python train.py --model="multi-label image tagger" --dataset="photos of plants, animals and fungi (iNaturalist)" --train_examples=155796 --image_size=32 --crop_scale_min=0.7 --horizontal_flip=true --arch="swin" --norm="layernorm" --norm_position="pre" --hidden_act="relu" --mlp_ratio=4 --head_dim=64 --fused_qkv=true --bias="all" --qk_norm=false --parallel_block=false --inner_norm=false --moe="top_k" --num_experts=16 --moe_every=2 --expert_mlp_ratio=1 --experts_per_token=2 --shared_expert=false --patch_size=[2, 2] --depths=[4, 8, 4] --widths=[80, 160, 320] --num_labels=75 --residual_init="scaled_by_depth" --optimizer="adamw" --learning_rate=0.00081 --beta1=0.8 --beta2=0.95 --eps=1e-06 --gradient_centralization=true --max_steps=14900 --batch_size=512 --epochs=49.0 --lr_schedule="wsd" --decay_fraction=0.4 --final_lr_fraction=0.1 --warmup_steps=440 --weight_decay=0.3
Rows from block 9 of a small multi-label image tagger, named by matrix and row number. Rows with one number within an expert belong to one neuron, the router's apart. Each number is 500 + 50 x the weight over its row's rms, rounded and kept within 0 to 999. All counts start at 0. Numbers have three digits each. After the name is the row's rms in percent of the matrix's.
Before each expert's rows are labels from the 100 images, of 14848, where the router gives the expert most weight on average: "top examples" is what is common among them. Only what is clearly more common there than usual is listed. The data: photos of plants, animals and fungi (iNaturalist).
# router: router (model.blocks.9.mlp.router.weight, 16x160), inputs 80-159
# up: expert up (model.blocks.9.mlp.up, 16x160x160), inputs 80-159
# down: expert down (model.blocks.9.mlp.down, 16x160x160, transposed), outputs 80-159

# expert 3
top examples: class Aves; phylum Chordata; order Accipitriformes; family: Accipitridae
router.3 081:504466426524527494489564563511437500536638467570502456502637416446480544509503576455547475541520607501523557473424483552479414503536502412458525440526562507489448599468573543532478506439589569549530392496520492519499467541480488526488508462
up.0 092:529679504421438474466508477448508463539484587455508536483454511468498481469397520499512515444467385439436501528553501552615468568508453502521569479472426465485535546469491554455455434557529421506467536488476514483552511382502512545473461559
down.0 092:461569436448543468577500478553567520497532606521490406508475499493529581452431532518470503397464476494523535381463502603563487479505479455528488511475598583543541496466525459456460485577542518604485556535496477512513522468535553494526392548
up.1 098:486462548542552427422496491464531465572463527459562530477494532441523509469422447616543467546489452474578547460458519527487402475538440541475523598479469584472439522512492540503525571501490502500500561533600444591511501452449543377482614460
down.1 098:591445593446465564552497562616545473501484506464487425421395485583432525512539557426487516430440460506548491545600465466537492537539454463544572541506561572520602534452603474492494407521476447489408508509560586466427567487471537501509479470
up.2 103:515455440496483542624631551578426541530513503437503439443525493516455525555478526523505523551553606556359460493562515575405580496500485490416440547548487516520510460481449546507513482469415484557430532420501385446495431474526510508521528473
down.2 104:503454470534501362531421538462502486478527510534481444498460493410494484478519551500532499478558487518575510542491483510556537490529480538556484418576516547512525521475464570485512475571553502537592509473454520599548548527531466533526386480
up.3 095:534467572578519476492445457477482457440485522504512631462464543507475459436477499530514464460585488493548530563444474470516433496589500533471515538549517498399446489521548450606422552450497537464548476570547542539528507495534539421440610488
down.3 100:521558439502521488579524434557484460489503484606594461534428448593558477505455503487512554494427488507496573403497468516516464491501462516509541491520562618477513513456565509403491508481504465496501651466543534500529509500425601463523482519
up.4 098:471528435509514562504586585591471552536516584506522451470585468518546498531459572522493586541557543517543421447507600478485518426508544507456504581511501541489476485562562501520584527445557632494515498444535434550405532514494486495422476438
down.4 101:518455456539451594394437543416519398428546462456525589476556489425353593452504521485463479432535529425486479611486509501517458564549440558529527473507428452489553483507542519450517473553484540500510448496516487471420501501491574563490505450
up.5 106:591536504529497431519511524496426542559513497484417557451563470495510517536370473602500486554540506533500497400490527530456423527546495523446524533498461594495576553495535520545534540515455539501513529440523387474583440450445459430496569488
down.5 115:488565542449393591500496587570525495503548600394448505441479534484446531511476498414488512438496478458514479524616509447533496572590508453497572505506485587553525409395547472474503463523531463487541525466495488500508577544597631562536474486
up.6 096:528508439433617424513452467436508507456494571513487410462549577509499507439418553526469485389489500491597380490436568455477416432397467496472448545535567551530558506560505490508463558438487505569505504493521499515477429520490521483436523545
down.6 095:489497479515553505445514525556524615517480435523485579464397439586438429476528477423451488484548452507486547423489512490470550478523481439558495468446433427531472537369479498451440523504487463478414483504442553517457569519426569539571391419
up.7 102:410536459467458594516542528535436536530543516558440402527507505468491622474540539419565479462438539400444479541491540505550511463490490478516502432483567504502405469456477395488507454489557533539526481483489453543453624521605501637545466449
down.7 099:478431546529489391452461452398499460502454500472512621549597446468496499379475391537512425518557582490526526532487550483518509496548518572477494478565458480478518551563443546554502499437491530472500404477449425466529481490449420427518528532
up.8 101:463608529512365444611547534433420564564503443461485583474499502440483564487412528438531461424488546491413459520544598472509496548437546501480509520512518533465506452364505480557587443483523494538448492527549417483468536420573523513590525478
down.8 106:466573561458405583653532520513512495554495551460479514513476535435484476441457516494568444470518554428492516494571555587540376520550521487537544522546464614539479530453524545441470484456530445508498504445460468445576527485477520469590466497

# expert 15
top examples: phylum Chordata; class Aves; order Anseriformes; family: Anatidae
router.15 097:529569441459455540489560487501468503504544534549606504465440443458598535527439406464528536481508463521492506422591567533552453487446534592397462520539381508525588564520540498497472457574491403438439474571407484468507507420534475520582424497
up.0 107:571525507446454568576506529445434505532498603487444446474513607409481561521480531634473465559523504513464486495444492404515461426413500530480455591446550506505532485484566559514527523520428504602492443468537471444451500472535471444444507437
down.0 105:445573463512485445490483508532481529552488485549493531412568495482580501390513578548577405495480455466418622504475521579562519486496483509467485420513532518584524490488562475450551516453523445485479534510364497426540519401468486497551543464
up.1 094:436515516533464520503471536482560543303587565447526504503511440417520513515491494505499496490439529508555591533446557550520506485563583515507576454513427528469514488518553466534426554451557584535473461497497475434570498526473377431484525484
down.1 093:530447452525421487510481533534447491505487529563585527519505507530489612498429519547511584518515397581467510499495510489577493420452504520500475510514599498540522473531561508473576473465440410417515558572510470461437495455469597524548448467
up.2 100:588522498509465392417547654447447591601514532503557566544512470482462497515503450446491460558603433549532578488481520502486505420587503507509534481499501572476476561493547492631596512531508487528489452516470449474524528525500435444497483548
down.2 109:529542414491415564578578400517446568480551477509561491494538557589497534520420501463531515425437536495521439560567514521467484442495530534474518591561461498479562450522477598422454448496541514484427572531495483509521469405523476488528475513
up.3 108:402509554640465432487419588512458461456433450573475551437562589516508512475514503396541482514660557532468495474528525535477562452470511531477437473547482578518544559519491505486585595518474622502449510533448413474464465511485475420502479459
down.3 113:441501513469476423509540492488565592599466496468537521467511497563486506400375437482538456498468553526422561414520453513504434506534451478515486565579512549531525481451509538506529537436579526444479592553482488486501477585457581453555478479
up.4 096:516528496530583568517549491566528535554502495585585439446480534594516434552560529325539487550528512528504530480551440611476473397536453559426472514503470552504441485536472411381424589475452484384559561476487435537504569458494444558547518434
down.4 095:542539485561490536526391511498497477462550375439545538599516508410470458659506493499434556418584528417528501549530530378497425599486482451569474481461401470424442457504543554592526504593499539543540497411564500611455440518481563481446494573
up.5 090:530530494469561520477609535516443577558397408478557521442504529518489413527576516407532533528504367436461530567522542477491512472596452517426497457485461540500398452476434484500519554494515429435596563491496558446517612505522558502526504502
down.5 094:548419471505538523498420436487571445461637465597541506561518454459579487559525517469481615440552525455530528524493608389528395530521535457498530527481416516412466458468468477565453451491497451486517457371598522537556476467505549494437538474
up.6 098:534511513525508510475582557404334539595477452543517528430495475497470488540535537463495483582546480497476511504495449523577557434601366507488426577507507534506446504509485480494525524542470433494532526472471420536513552472550492458477524435
down.6 104:419557504519476460489501411501548530461564398491610537538507481509597526441509543402494418453467496501535452514536524528527492564510495489522485526508497460462540437509448452521489538475484494459510581439438521554600471479467494558473441485
up.7 095:471508515528481511522567385523476577484397498543539540479500524502565492516524565549520616490534514538434510542439513582448505441519526512501498525478439479412472600442483546487502445576431466466489505537445525420437494456470490491510538509
down.7 094:589541479489586408530502544527516499492507409484518448450531457440523458636485561460506408461493523496528635537532548486479522446517466484470468507518370532541559510468542480509518531586570534497492453504451507465472436517497446466463432484
up.8 103:534486479437574424481483421490543417553529540513404509483465461422545452483466506516509462434451473448427487494431537485469553507517528525439444494508471463514591540438505498502411460586574498577424431500442485524464516517554465550569425488
down.8 088:495414519540573431469512591499516473547481578497428498435519492492481499399460545555454441487481545481501516420454550527503508520484494470473453549524600471503531497542508499434474500501585573514482425615384522537535466539581395472434487421

# expert 4
top examples: phylum Arthropoda; class Insecta; order Lepidoptera
router.4 108:453384496483471471454481491544524555404473506501439621530527627566564412504522455454462614464583557435492390584438494463497554481522541479450479462483458551493485518476372477495494495466472494511459497456416515488573522514511531478513514485
up.0 093:520497496388523522426412558441422604587475550453466446472506612504465474507514441443468490567532489483522459524487404486472501497534524570456509487442452448554494500513409525469500606561440525509636545607574528525525485588580473455379534483
down.0 095:455412529495545516496523544514458457474497507535517489535550485446486540418474509477494529431515505486365500549503531527432524489410563437496435533568499529466588495517503456539502435524504546583456484444540491534475380435508537513564529475
up.1 098:503476559484535549431426526506451530552582571433480520492471529533488467308473491441517547474484484450528464502446438417585472497477402542487484556612588517471477467507602586511518505521549481480535546450556524552503544469585512439481495531
down.1 104:444488545571514551447530520545546585489561539525520504561538487544519529488496605495475488463478519577449457533542472547543440558464512514486533501479400439482465420459487481456444487547539489517461462585508421526460487484626498507496492464
up.2 091:468495503485428616521569504463504530493450531507608515468484496559522439523554542524498517492482457531434508517508476478431511511465551557450487642541576483477521402538554467518577506496512412531525537466511490404584529532540519485509569498
down.2 090:547382501385511483499522498463550544489468467461465485461495444489507500454466433446531480492478537387550615520424508446470437473606466586450452515575475462490414524468417514531471544487499451482507590533475443515610590587416477514490437478
up.3 098:433532419527544557509481427476627535459481460456467479577510462501556491398489483533469521435463498508562483490479545562553454517471452469413512512556503475429545441447545410511494571498435423525471465576496479488527500505534457561452416548
down.3 103:535445505467465536529457484564451443506529427575518494452460510465538528562500472445471484578477507565504474521560493428393463478564555492525511505530518498479436494469435492502487535568441517496634587532535432525516485658548513571539498576
up.4 103:491545439489506606477528508486544555499499407518483459501564517558533532524465492472498495525518489481510541439430537555586465458492456589412542558472533446398481395470580498468490537438589524432488602534482461451474598437542485486502499517
down.4 095:526472513432553529544545468561498575399510638497487423449482597571452473501530561517493578476468476535590503476481467508483529401447550473517493538484580586397485402539485515440475550498493432434500584530537544474686556592474440458493488488
up.5 102:514445503552496497579495580485489534442583510493520529540545455465483503515543564423447510544443521548462473518536453462439547452527508484571498509571488559420488446510444481455488441584408602520479501458451574445494400516485528568451538448
down.5 108:393553558385460516495469474474573453535461527429475527476414559439446587426492409435482480463562527434501411503478527506515495473482535560467492455482527405570565507454562527563540498409460475506456494501572520504445521419429497496499438578
up.6 111:468453508404392540552624442515443545474509506527577497436450495529458575502484486470546440487516484464455512525495543427522488520530513620520490590641548436470494478537471472480514454436486508497555601480506427482505571604542537550564502467
down.6 109:537479441509497512509552537366557466584578582487424464472474436434476465525452536488519451502443535411511578441446526486517512510531399511530520592478480516492468573450480493498462519417540564542507421478520445491536581483449489514493522395
up.7 100:466508402511477562403511460527452542570419501453467520504450390511539490499524475557469475545590447482462591464525446477497499547515449424523535487488496494565584497573543538494556524516485458534400469427453464493552445475482606516517465424
down.7 095:521397404565538540397481553577617438436560517475426468567592490485519478451542486550455426443586567553500540499393483498462499486463505421488429522506467493504517522452510496545469456561423471606436442514465525431493490519470537496469537468
up.8 099:489501514518504458539578504602598510445455537428500496454399499473700441502525454595540498493463437529427510484574511453499514526456539529458521524519470505491487586508525449576513509610524603548510456401438525462516592548513443563482436479
down.8 092:494487483493461502489461535530493506496421494498512595500472482514465421544508454513534563549596461438487520564495433549458501510587477551511517502454473367533398545460411500516476532510410518505582487538398580526505456449349584547461508389

# expert 5
top examples: class Aves; order Passeriformes
router.5 085:629434468527542444438562445522486499593443554514422438518531381570487428532426459577498449469513433515498575467504401436521524578433532465432573409511512433487493533534608528540397512416533493448599499419535493515563475496536457489580599505
up.0 097:551469478472484527503556518518508518458416502550541490535532501538553484554561550484449476541508463513492457506594482506421577505422512563535466443395579425518542503524476500505411472549453463367535513466480568513522534517557448543491527470
down.0 095:470472376578498560462503488350641482509509513591551566562537501417526528461511472487459501519458556569554492453459513597566500540495449403509519519460561377498464483526469464512510526420435517497471403589563480503477465483495477456464567535
up.1 093:509563491515497471431515555508392515513456531473507555535485486461447467485455471575454503509526424517504523617496578439654431467530552573443517413474488500543440521486476541539564532483466494610512452484493474479567409458551484486498455418
down.1 088:556599408399479467530512496558494553489497549462427473415530549494562526475393500440559602438498461413385457434601623509515476515494509439439487551504505557533543518516546463488499463619492555503500541449477484562537548415585582553540502497
up.2 106:486458535414458598598494444546535491417522502464544538422393481499605545497599485528522504519466566511472504499534456477414479570523476487536507630510461492516523439552472442479487431509455474426431454546449463412528449479508517548493470485
down.2 106:459528408552481468604581463516469520482566508601475433495459549504525506527599561495553513497592491510426501486440459514461547433457528500554390457521495563427496508488478491357532511473478484537534469531516519457563563555453504444546586437
up.3 100:514432388517493530551598428365475556545521530495433468486374473558438578533458475563570548574434491517494525554461454481499491512523435379528573517525524511479489447445457522412555487480515530538560462421576417498513518597499528513522537477
down.3 099:544462555554521467583559519517538535528510437509418484411470535548491510546540586429455478504432450516535464474517421522415515458540481521468499504483525660464460502400519493489471480478532468440481553441556562531492519538474584511492607544
up.4 106:478453466510501555428500518409481474539529416488530404530433496559402536492509542439541542526458535488564499585552522521549540367517420395482489491548470510526496510468464564550473496510514567467440553493525465641471480481444451490563481453
down.4 111:598526516463513585493512545602549458520408489444414482400517517525553473539507585468481497487482415497527490504551552497444496544582493467387521555483444585532531477438560489537493471592534420417431507530503529521481574508535522537510544537
up.5 094:412578525384501494477499463551548560448630496406557535462452480449610554476464494474473625461443506520449474436473515518513556519523576527565517397546491463519499472519509477463439504540428476505579608464455449521493520583423470487544342508
down.5 088:569552506525579487612562528578539504523542466525458484443542501532547471509461431494488577472502472521478530462484531495540436455524556540432408553517416533428495584397570466489508544599525550520436440510396508514536594453493519475444561527
up.6 094:535486523474558438595541528521477518461450475495447474483503472532523503468508458490414511543552446515512429420534483442421559554521465479545446495520591481516614468526511404494486534500472498463619612434551554460510541613457492559464603531
down.6 099:429426494563590531461452431501586481487538443597533609560554397543587498432523479559406488502453657540480522471453484477459465537500512523453505470549453441464467611448520531462447469446511516487465525506489474537491412489454441453415520471
up.7 096:448456495503490463571503544434376471495474532556509563453593551421425502482460482452529508494494546542474477581524512510527559442491519475499522498597585510430527435511472555412552482462523494579596429515480469443478436498548477519562489488
down.7 097:466508531444585522423483548507527498560461551489371499521493485519520483526536449522448470491473529522483508470471480428432585481447548409494584534434530543501467520412544517632551470553513468500424455464551523478443582462458576540460553574
up.8 097:501454572497518539434563445548461496482408536466447547575513458516558481468498462582424501538531441477570459480555615452441489536472543470470405577545466485480550556527521523586510559431481458434504588505485511556588552537468495476521655515
down.8 099:482457495497509539465492521379500488533493446516504557588550425518571484458452516548488450535447581445505471541441519536482542438597448513452609492556447511509474613549468491522486521465461481445502502432534443491622447534491401517452455515

# expert 13
top examples: phylum Tracheophyta; kingdom Plantae; class Magnoliopsida
router.13 107:453410528455452540539422487473581548602457501490571555577424476433457459539519536521598473560437458492428562487527507464432452622472493534598556492436539461470455455573529503478559443489425508470516466427598525562389533551436546525505472436
up.0 099:422433555583458526548466522494486501466466373553547545573476619477548460485545560514534588500510536507445367537459434452468506481464508441565456519473553449509471475553473552463522566512452418410542482451515528481468512601491570502483417499
down.0 114:574514471558465556531535531512441529459463543444464515487582456526468413510503557516472486474562505418506448439403498564474476451554396541548439625489477458529560474485548548398467505514564442532473493578503468480523500459533553474511393444
up.1 106:501424572413467476481514546562529446516541441505497540453377435494488546485483397489517530497548544567577508502509535469505471495578523508444436565610515485570485499389484448589583420494556503643450551476472465524531497568468507494519459520
down.1 100:471526575476584524475505379548526492587539455487542497500481525573574495345498410437557508433455454463473477484564550511581421513482518446480503434547526476557448465530524447550469517522463441550452553468476518431522464498567535552521461536
up.2 090:453493485440461531497515423581470520506563585509596529574427519490513573497535477490486461510406506462423429508493518533526509518482488529514512552476457488519597583435562374524515508512405512441394469456540530474527562496482564567513507478
down.2 096:508566518561577610520503466504515492490517496476468400522488485508537545529548545479538524515442483430491556422486396487505448509515561516515509551453470551460445483469496410493512524525542616495549492522475489369575518447524506509358574467
up.3 097:568534445417548454556432504511536503484440435553441487373504458511480540540514506485530604549520460515491440451525542545426530498473547473438536534506525474445505484472532438478536521560475539590528537500429577528489438512505484438590498441
down.3 070:487538539506522482500475447489538400583508540497450492536523503556513491490463492459480416482516480495455516519552502528457495456521530455511603401470542428502506472458495523496540544481496611548441423397504433470540403475447459500450465516
up.4 083:448498579575461579533568471453503611515421472473572514599573533497544384505492601576519554484421516409457471537529532531496500512443502464552504513510418495487465509612473528537468563512458396465470423592536492502507522518479497479515508471
down.4 083:558465428563402505509499576481524475421472459532541544544507495505446480685472494486436449528504502510617458548442513418499536443488491614460430544484510530464565511472551470471597545520536530479479450600523533521477545538419548458445471508
up.5 114:460432527481496474502447539565512436479428455508484506496513469525427468528542425413474465529644544526521516538548500644433501488597537535511567507503504525476498479502416541517543475597543515524439497470333510464453470478416524464496519503
down.5 115:454493540381530482548463425518585549575413467491582565386469491600572557438472526508507549497537526485386560434495586538410420532489537481500391497480489446508460503467509493492543454502485424471474618484489452527506484490438469543506507495
up.6 087:532525459455521517459418449480563526452488532537521495492522416569603507501538429467495530530540538495450497469508482548380488538579529479530509553484448493450499496537419442415441545679548540483522491470326550497525502503448507555456514483
down.6 085:451577511419484506533493542501495586591381580514511478408478443577489500372539515532509504555457498503423564435571518459506454604460514473562494485492484501580424469539466546471437468466450521404488559424491477524465533479511500452518510412
up.7 109:515521448479501409557458500486559520479492390469489441350506530453512610492485534424523518504452442578508397541543534480549446538464453498429467504484544603495531483461486503447532523577551581522467512529430587509433509461521467544490521484
down.7 100:405509498465485420454521480449583564603450573380415539526536488498502458369439531464474454458491503464507556458447483595410440545559433434522575526504537518592490484531519549537493518418485508567500524417528461547573453447469428478520500534
up.8 097:551616550556497547567492511493481567492440501474499479548525545483538530495527558507538539494479530484457531555642459431471442462501513459454465470534514535444483505479531471494489553495455528435477505529497379511495447492465569477519427485
down.8 099:446409452593489416555443546439594415439566430502508555595567518489492458506432476482456428443547605443630454570457499526476508466549404475550517518568563469488478494454502539472510513514532520571517468576471591520541474569415492455524541580

# expert 2
top examples: class Mammalia
router.2 107:502665504438512476462500406452464495466479620472420487512486582494474523399482440518454520455457451451588465521465495466462510440524458519459572475407591419510551432464599530499527611501479520505551416514544491556508527487515527490498456586
up.0 104:505525435539457576540444603454468418435455488520504523509488532498475464548529538533488413514456490429519465463589527538447568513562510457643518510471516530541477522537484523415534471506440526517485483410501585445512490575478524457435577458
down.0 106:528439423507500519495493505413589531538515490501396537484511472442492471525494475564426510540521545536603513457435482543442457485547370374517506571537472509448498594468498532526493455586464463557419468509477456529537492560495464470458535518
up.1 107:469523535479500561552546508527585509484418497569560518444471517555601468466525525529588544497468485537498545556509536583551462521421527564445481469491476418519372516439450444454597507463430575424502518517494533501554543422438464448509493497
down.1 106:529507519591529591575438505460484475464518402495489448510524518455496492581399506624485540511432474544512452515534436481517474509496498512566518503363460472499375435554414582447466431565417464525601571504441512556440423482570476528608592455
up.2 108:505500495441506474618547509552557475447530473513488445519418516464573476562469492508531571540570563479538489562578524544501353449426497565385532420521455586561496561429418499462526517549476480474521518538510425530575481423479438498548477498
down.2 112:607521478492516538548504471454432410514458509454548423505486562519456530536457504584510542493400488459491516507627510466477422496415504486528518486457532512511393441632421546448549439485424496465568528507540426474521447543559469474595564389
up.3 104:517529537381466595521584478585424533422458538479565561441441511360550534479483444522496534514471429513495463523552520438528427499441515582384522500504539549509510502483565601460468482557413439443525541436395530538446528424491497573482457508
down.3 112:602505509600410520610482494521452495474540489518465454494468491491516473547530542548537549569563506543505463527484411438555531502426582523485435480482522444548411468558498495527445462398509440476581478594525575487557442429528396415598589513
up.4 100:485491530529538441452559413459476482496545578459535501447558560533490484456570550522511458530504552569499495516494490536433533449454652606413505521506466462516463452572522538568463551412471524503492481567505405503493383493588396436467608464
down.4 099:507514482542476458556419547505479442512388466466399595495492470582551499439451432415472458463549480429578426474477516456537560533537508563525460466518585532588560507475496538471556499507572566569551499496440619524517547492446563527531409548
up.5 094:593493520497592478595502465585436471517525519516569458454389489475505529580420483569458445553502442481480520549480484459547428465501498519426426510464521510473488500492530528484414560478519509527612523505490458527529433469492532667532584493
down.5 091:539568432484472457513462403635415586483450511539457585425493436455617435459486535556491567515477482444420539508518523423506500544436524524467528477494549512558539616545545517598422557364581477515526429449459512491570493465505476502508506523
up.6 098:464510394501529508495553427414516466458525474455489398502565510486500496547515498510501475434525471608566442484461416581454558493521381425516533464491525519358584495539473407450535494593514437457453492501523523416485455538550431501495528537
down.6 096:394483488464496570519521480467523449571559488527605487506440530547520518484505629475542429461507550468458577486497484502529401497536491597453574577503436539497490483462524448484502527467465519372537586441559394491463627458441492502465547404
up.7 090:408414487455482484491569453566492558466463547458498549516503536533566545569516501578476585548560445443466466533451518513434529467532485515407510456496490561473423576570393490533629577499446449551566458521480472403598551598469557540543463488
down.7 091:487479540352517545485517564457438505545511533528491551414544424547550517432470490483464436495430567560523529538558637417466531497447621538461463495559448500541584555428480413488419492404518490405441436662517550433440448560546464493457493487
up.8 091:529492418533441578555545482526506548441481522511467506507565411519553493530407513541493523403488529483451495416547499471472557453545488460451599608500520479462490511521560528437458461554407578531483478528300572463463541527510569572500457454
down.8 084:576462468498492514526439530510515443463521557599411528459547484510554466542478551637486518494529562443391468591447577392465471554488522525485453476470393477448673539460468483448516415454488467481459450544479505527508485486442492558474584454

# expert 9
top examples: phylum Arthropoda; class Insecta; order Odonata
router.9 101:586567521525542563497505444525539492441437463507491504477542563555478519527583516517474487539483567395460442497608462563444518517620462458545465485472392562497432502566399487411508515540471455399464454518391519395561448494523605445434445477
up.0 107:506531481492487416459558469617535578552477482582599468454468531577555527535559505389558538566506430489430511521573523513472513549516510591359404571474439584660507473551488477485531530485500470444454538516443483568470564449481514472562513454
down.0 104:543511487563490477468413506494660461455595449459595461530520488492494500576541491546479574432521542482434482498424474499508460526485539398603496528452401433408417485479509549553474509580439566507494551502481536553534487522495500443451461530
up.1 110:464505517514476516479467480483410563566545473424571547577425517548478425515503481555535527542376443524510502478500443451480562577504435428605553552455556383449482473543558545507436531470480468463553431507601571514486462559443626606477539528
down.1 116:474553474455446603506529356513443615500465535469482499513408474532532559401448625443533503494462457510481508464579465523531513573616397474433535495536535470530510481508506451476485480479524424495509566469502489509531503503577521532567430514
up.2 083:550450555497511489451527490557512429439441612620437478519500510517437629502566557514474419556538466506380558520481443482441519590557485492482479530450484542512503565613468529453501473501561563473493440429481404456540506474475423459531492405
down.2 080:470489463565543540569385602488503400481483460490505495471563503426618481521456401490542524573501562449392430453475530481537501498456592503617392512459530465529458445549485513455475483521511619505620521489461545523420536459513462576549600428
up.3 098:488479486450526511513422429496562458513543469440523473440476502506415507546477452640563427474423487520526578499539479508539477560538421423539616462468437379455520527519485488481436479537397504503484497581530439489432500567492506603480528471
down.3 101:407577444411535444479531423462534539472505483524492542501389551546594567431507432435492490611432531530500473476523465555470543466554413523438507487524557456537527518517504458406516497494434489425520520485467524417553472440412445521574493509
up.4 090:555515449577472521396542542457487475456437542604412467454549539542502503493578559419564491492574505522472555577453459539461518570498430480476405491477515532487482549520488500458476440465533553465469436445474495507522439469480451413558517449
down.4 093:487473495585510497560392544545516447522522450474525474525542410426590396628499506574553557553482511476446465471413476525535462449460487518580427523422492439505562495539554523502542470550556536480565556469509509551503515411532447551561501513
up.5 091:571477533552480521592484576485568458443507507515561427474530441530483531511477518587485456529586489497426611442479394514492380490559471472529533525484472430432489551493465517571442483594520565537543480537481524457513438513446439454501428399
down.5 094:501460525519510584417491563453447434482497581474467473497419588530475573437582442454450498545457453536514416563464478408582533532430547534583451447467544478486416497503479457499446453477515472507609500519528596378506540479492493589549578423
up.6 101:347433554524550555526500477544613512478494473575550548531454473507491498513540512548524418570551522509497600475382489596514442525520489533565510502498448431425435580465448508526437527466546466504550602465557501443569462565436522576436428467
down.6 112:517575458496516491546555591467445453528497565442483494539387537491529554477480438491435452476456520438473540458524519487462558538509498508585452562515561617515406535495525456459518452518450564526485417367487492478464507514437532483468490436
up.7 105:542532537492497561518505453413502438476502560448485468520537544453464520458495513576562563441493511474568419527523476441536453497511592395469577368556513585465505481522491453543517524445493493454534463467525508476611469603543439431521553553
down.7 112:534399544521515494457488570561507462488530425560428509512581470494425397544543543509455528489519493509575513528529488471540463403480467549436561455546479573524560587467537472559504545512521446500452458506465439458499478486518491503504482441
up.8 099:519557446515463520504534488475438467440550530466492420421530518389486435501465549535500444410473572526598460599493512524569522501511483420474526487514399514464545537452473495497384543473568565531500405419511538505536465527574484473518582558
down.8 093:537470574409468432552521562546565494510491495452475477455466425535498424505536546531548452500505494494566537490515507456514472541517485623432540409540524470473494541505528462513464531443494373393561493532527502466562509467412417432520421492

# expert 10
top examples: class Aves; phylum Chordata
router.10 092:556511502478517473398479570526524375438495557459540529480527471494513441527452545505498448481545466577524515606440451491496442523535439518474550497526543584487474545536514519563477579446526556546473529583522545515496412464443469405451527518
up.0 088:512565520600477517489517478450459526525510457496502552500459456397440588335543536510552515482507460526507520470487547552642487576532516435553544464559510470548548402469506541516403471452526474446473528524429518535553480400515513402540521439
down.0 088:492529425415527529463510418548546560476441514498458516471443507543530474460587461453497532525560546433547431520460532545429483504529498475458427559480483480513474548463455640502485525597543539546538539470458520552429576509469552536441350507
up.1 094:518513528608490537598468497515469504466483463506541571549581514455497490495501464468508524516461563545481564476512489507567463506491515500544536500512534480423468473582521523477535427393481446482537422498475502328485403401480653522480472480
down.1 087:445599472444531439459557497406501575488527538492512446541460530540530523492481460573479518467503478592490480458483513413527471447447499552472488483506516518423474420479551540482523524590530456472497623496505383543452512503430498521451446513
up.2 107:510535389466409437538516516504497472532492536528611497455480509450476481576497562528519513519501539470447569576511652594440515519496496509504522520452459623568454507494459521482487536490433483437480507508516432638427519445437406521557543476
down.2 109:526460519488478467488456486438519397406509487408563551454625543518500519544498513504487529498521528517423469461468524532469473513510531443616441530493540389454537430572436505512504477459529517461455515588480563493522385577471426423540466502
up.3 092:491459548562544584523477528459508534551447401528484584552488507480502446517478487532420486539555484494515489474535409469460486561585450449508581530483458474470494581519548457518574510592390518516474327476507505467505393544462542452489483421
down.3 084:441594404470466491505603431539524631515537508458516404486536534490521566511548555497581583477489459534450453446521525429546543499420557475547494444509489477520459463433489519489435489575491406505401475436439487469459497510551520458525458404
up.4 099:528447536465509528486483494506587519491380490514398507423488477620611411524607462571572454500445401533524539439521516501482475555427452489578483479479446437558461609484422470521536453533466529517552524521499589423537550504482500519469508526
down.4 106:538490462556429492455521552430410529488524561547537558502522453480503403549462477581498516482554532647450556521539540412555654472482525448537553523522425356546463475506476484561510559462394497493469369572468446476503489513489495444519537508
up.5 092:482562513472478517503521534508491489542518439458483529460460622378490508474502452435490564429524490431530491539524504549365578509560469458485607533468546588421472474454463483478520474625495423492523460401532412583495495511500439541612397516
down.5 085:426584536405493531544552452540602440514472548469521378415498553535534554462486531514530562463485535576451416422468580518525419454432482517444441553481490464439539493457481498465545500525527458469425585495502491446516486473484392455555501499
up.6 098:451506573516520560484494485547439473425543515355536420428406527551504532471687571530533548491538460527478510535502412456466572546509479489549447498554507447511512500488561550501543488451570549513545409445522547478535443501530469423550563439
down.6 103:482495486568407510476469555495516511500474432542481608519568499480447475558498527520505503574590495496433529552412458548484412497521482523513537497459530523499503524433554528510548512485615507541581549547458517439491522440410491586533532552
up.7 108:466517507488588606515467510571512492505496546475587439515497572524477494544509547558494459529548570528508527507522587602445449508530511538478494552448422606496429515497405557494527567483402529511432524483514435592460528469445451479449577443
down.7 113:556472455571567523470456476414448367396587442448525585469558548476510503520464460453415505467486487409498472540504443514502524542508506418608527462474490427529527420582455589515453512502497577515479466477501562466505348548440513460459501461
up.8 110:497544416449485594490499475598463518494528560466651471450467545463488484611491575518496507530573515543490520550552530535454452486465505511469464519433404573558453506503462604490509511499446495557503497512536445617373492480516440500503576457
down.8 113:519452507555540475470458479442511409407611482487610567461596490528517522530465479481498498461459517529464496503490542592516475495484571442549483497550496443493539404551486507503449466440494528482452527546479536460550371509494466443496514514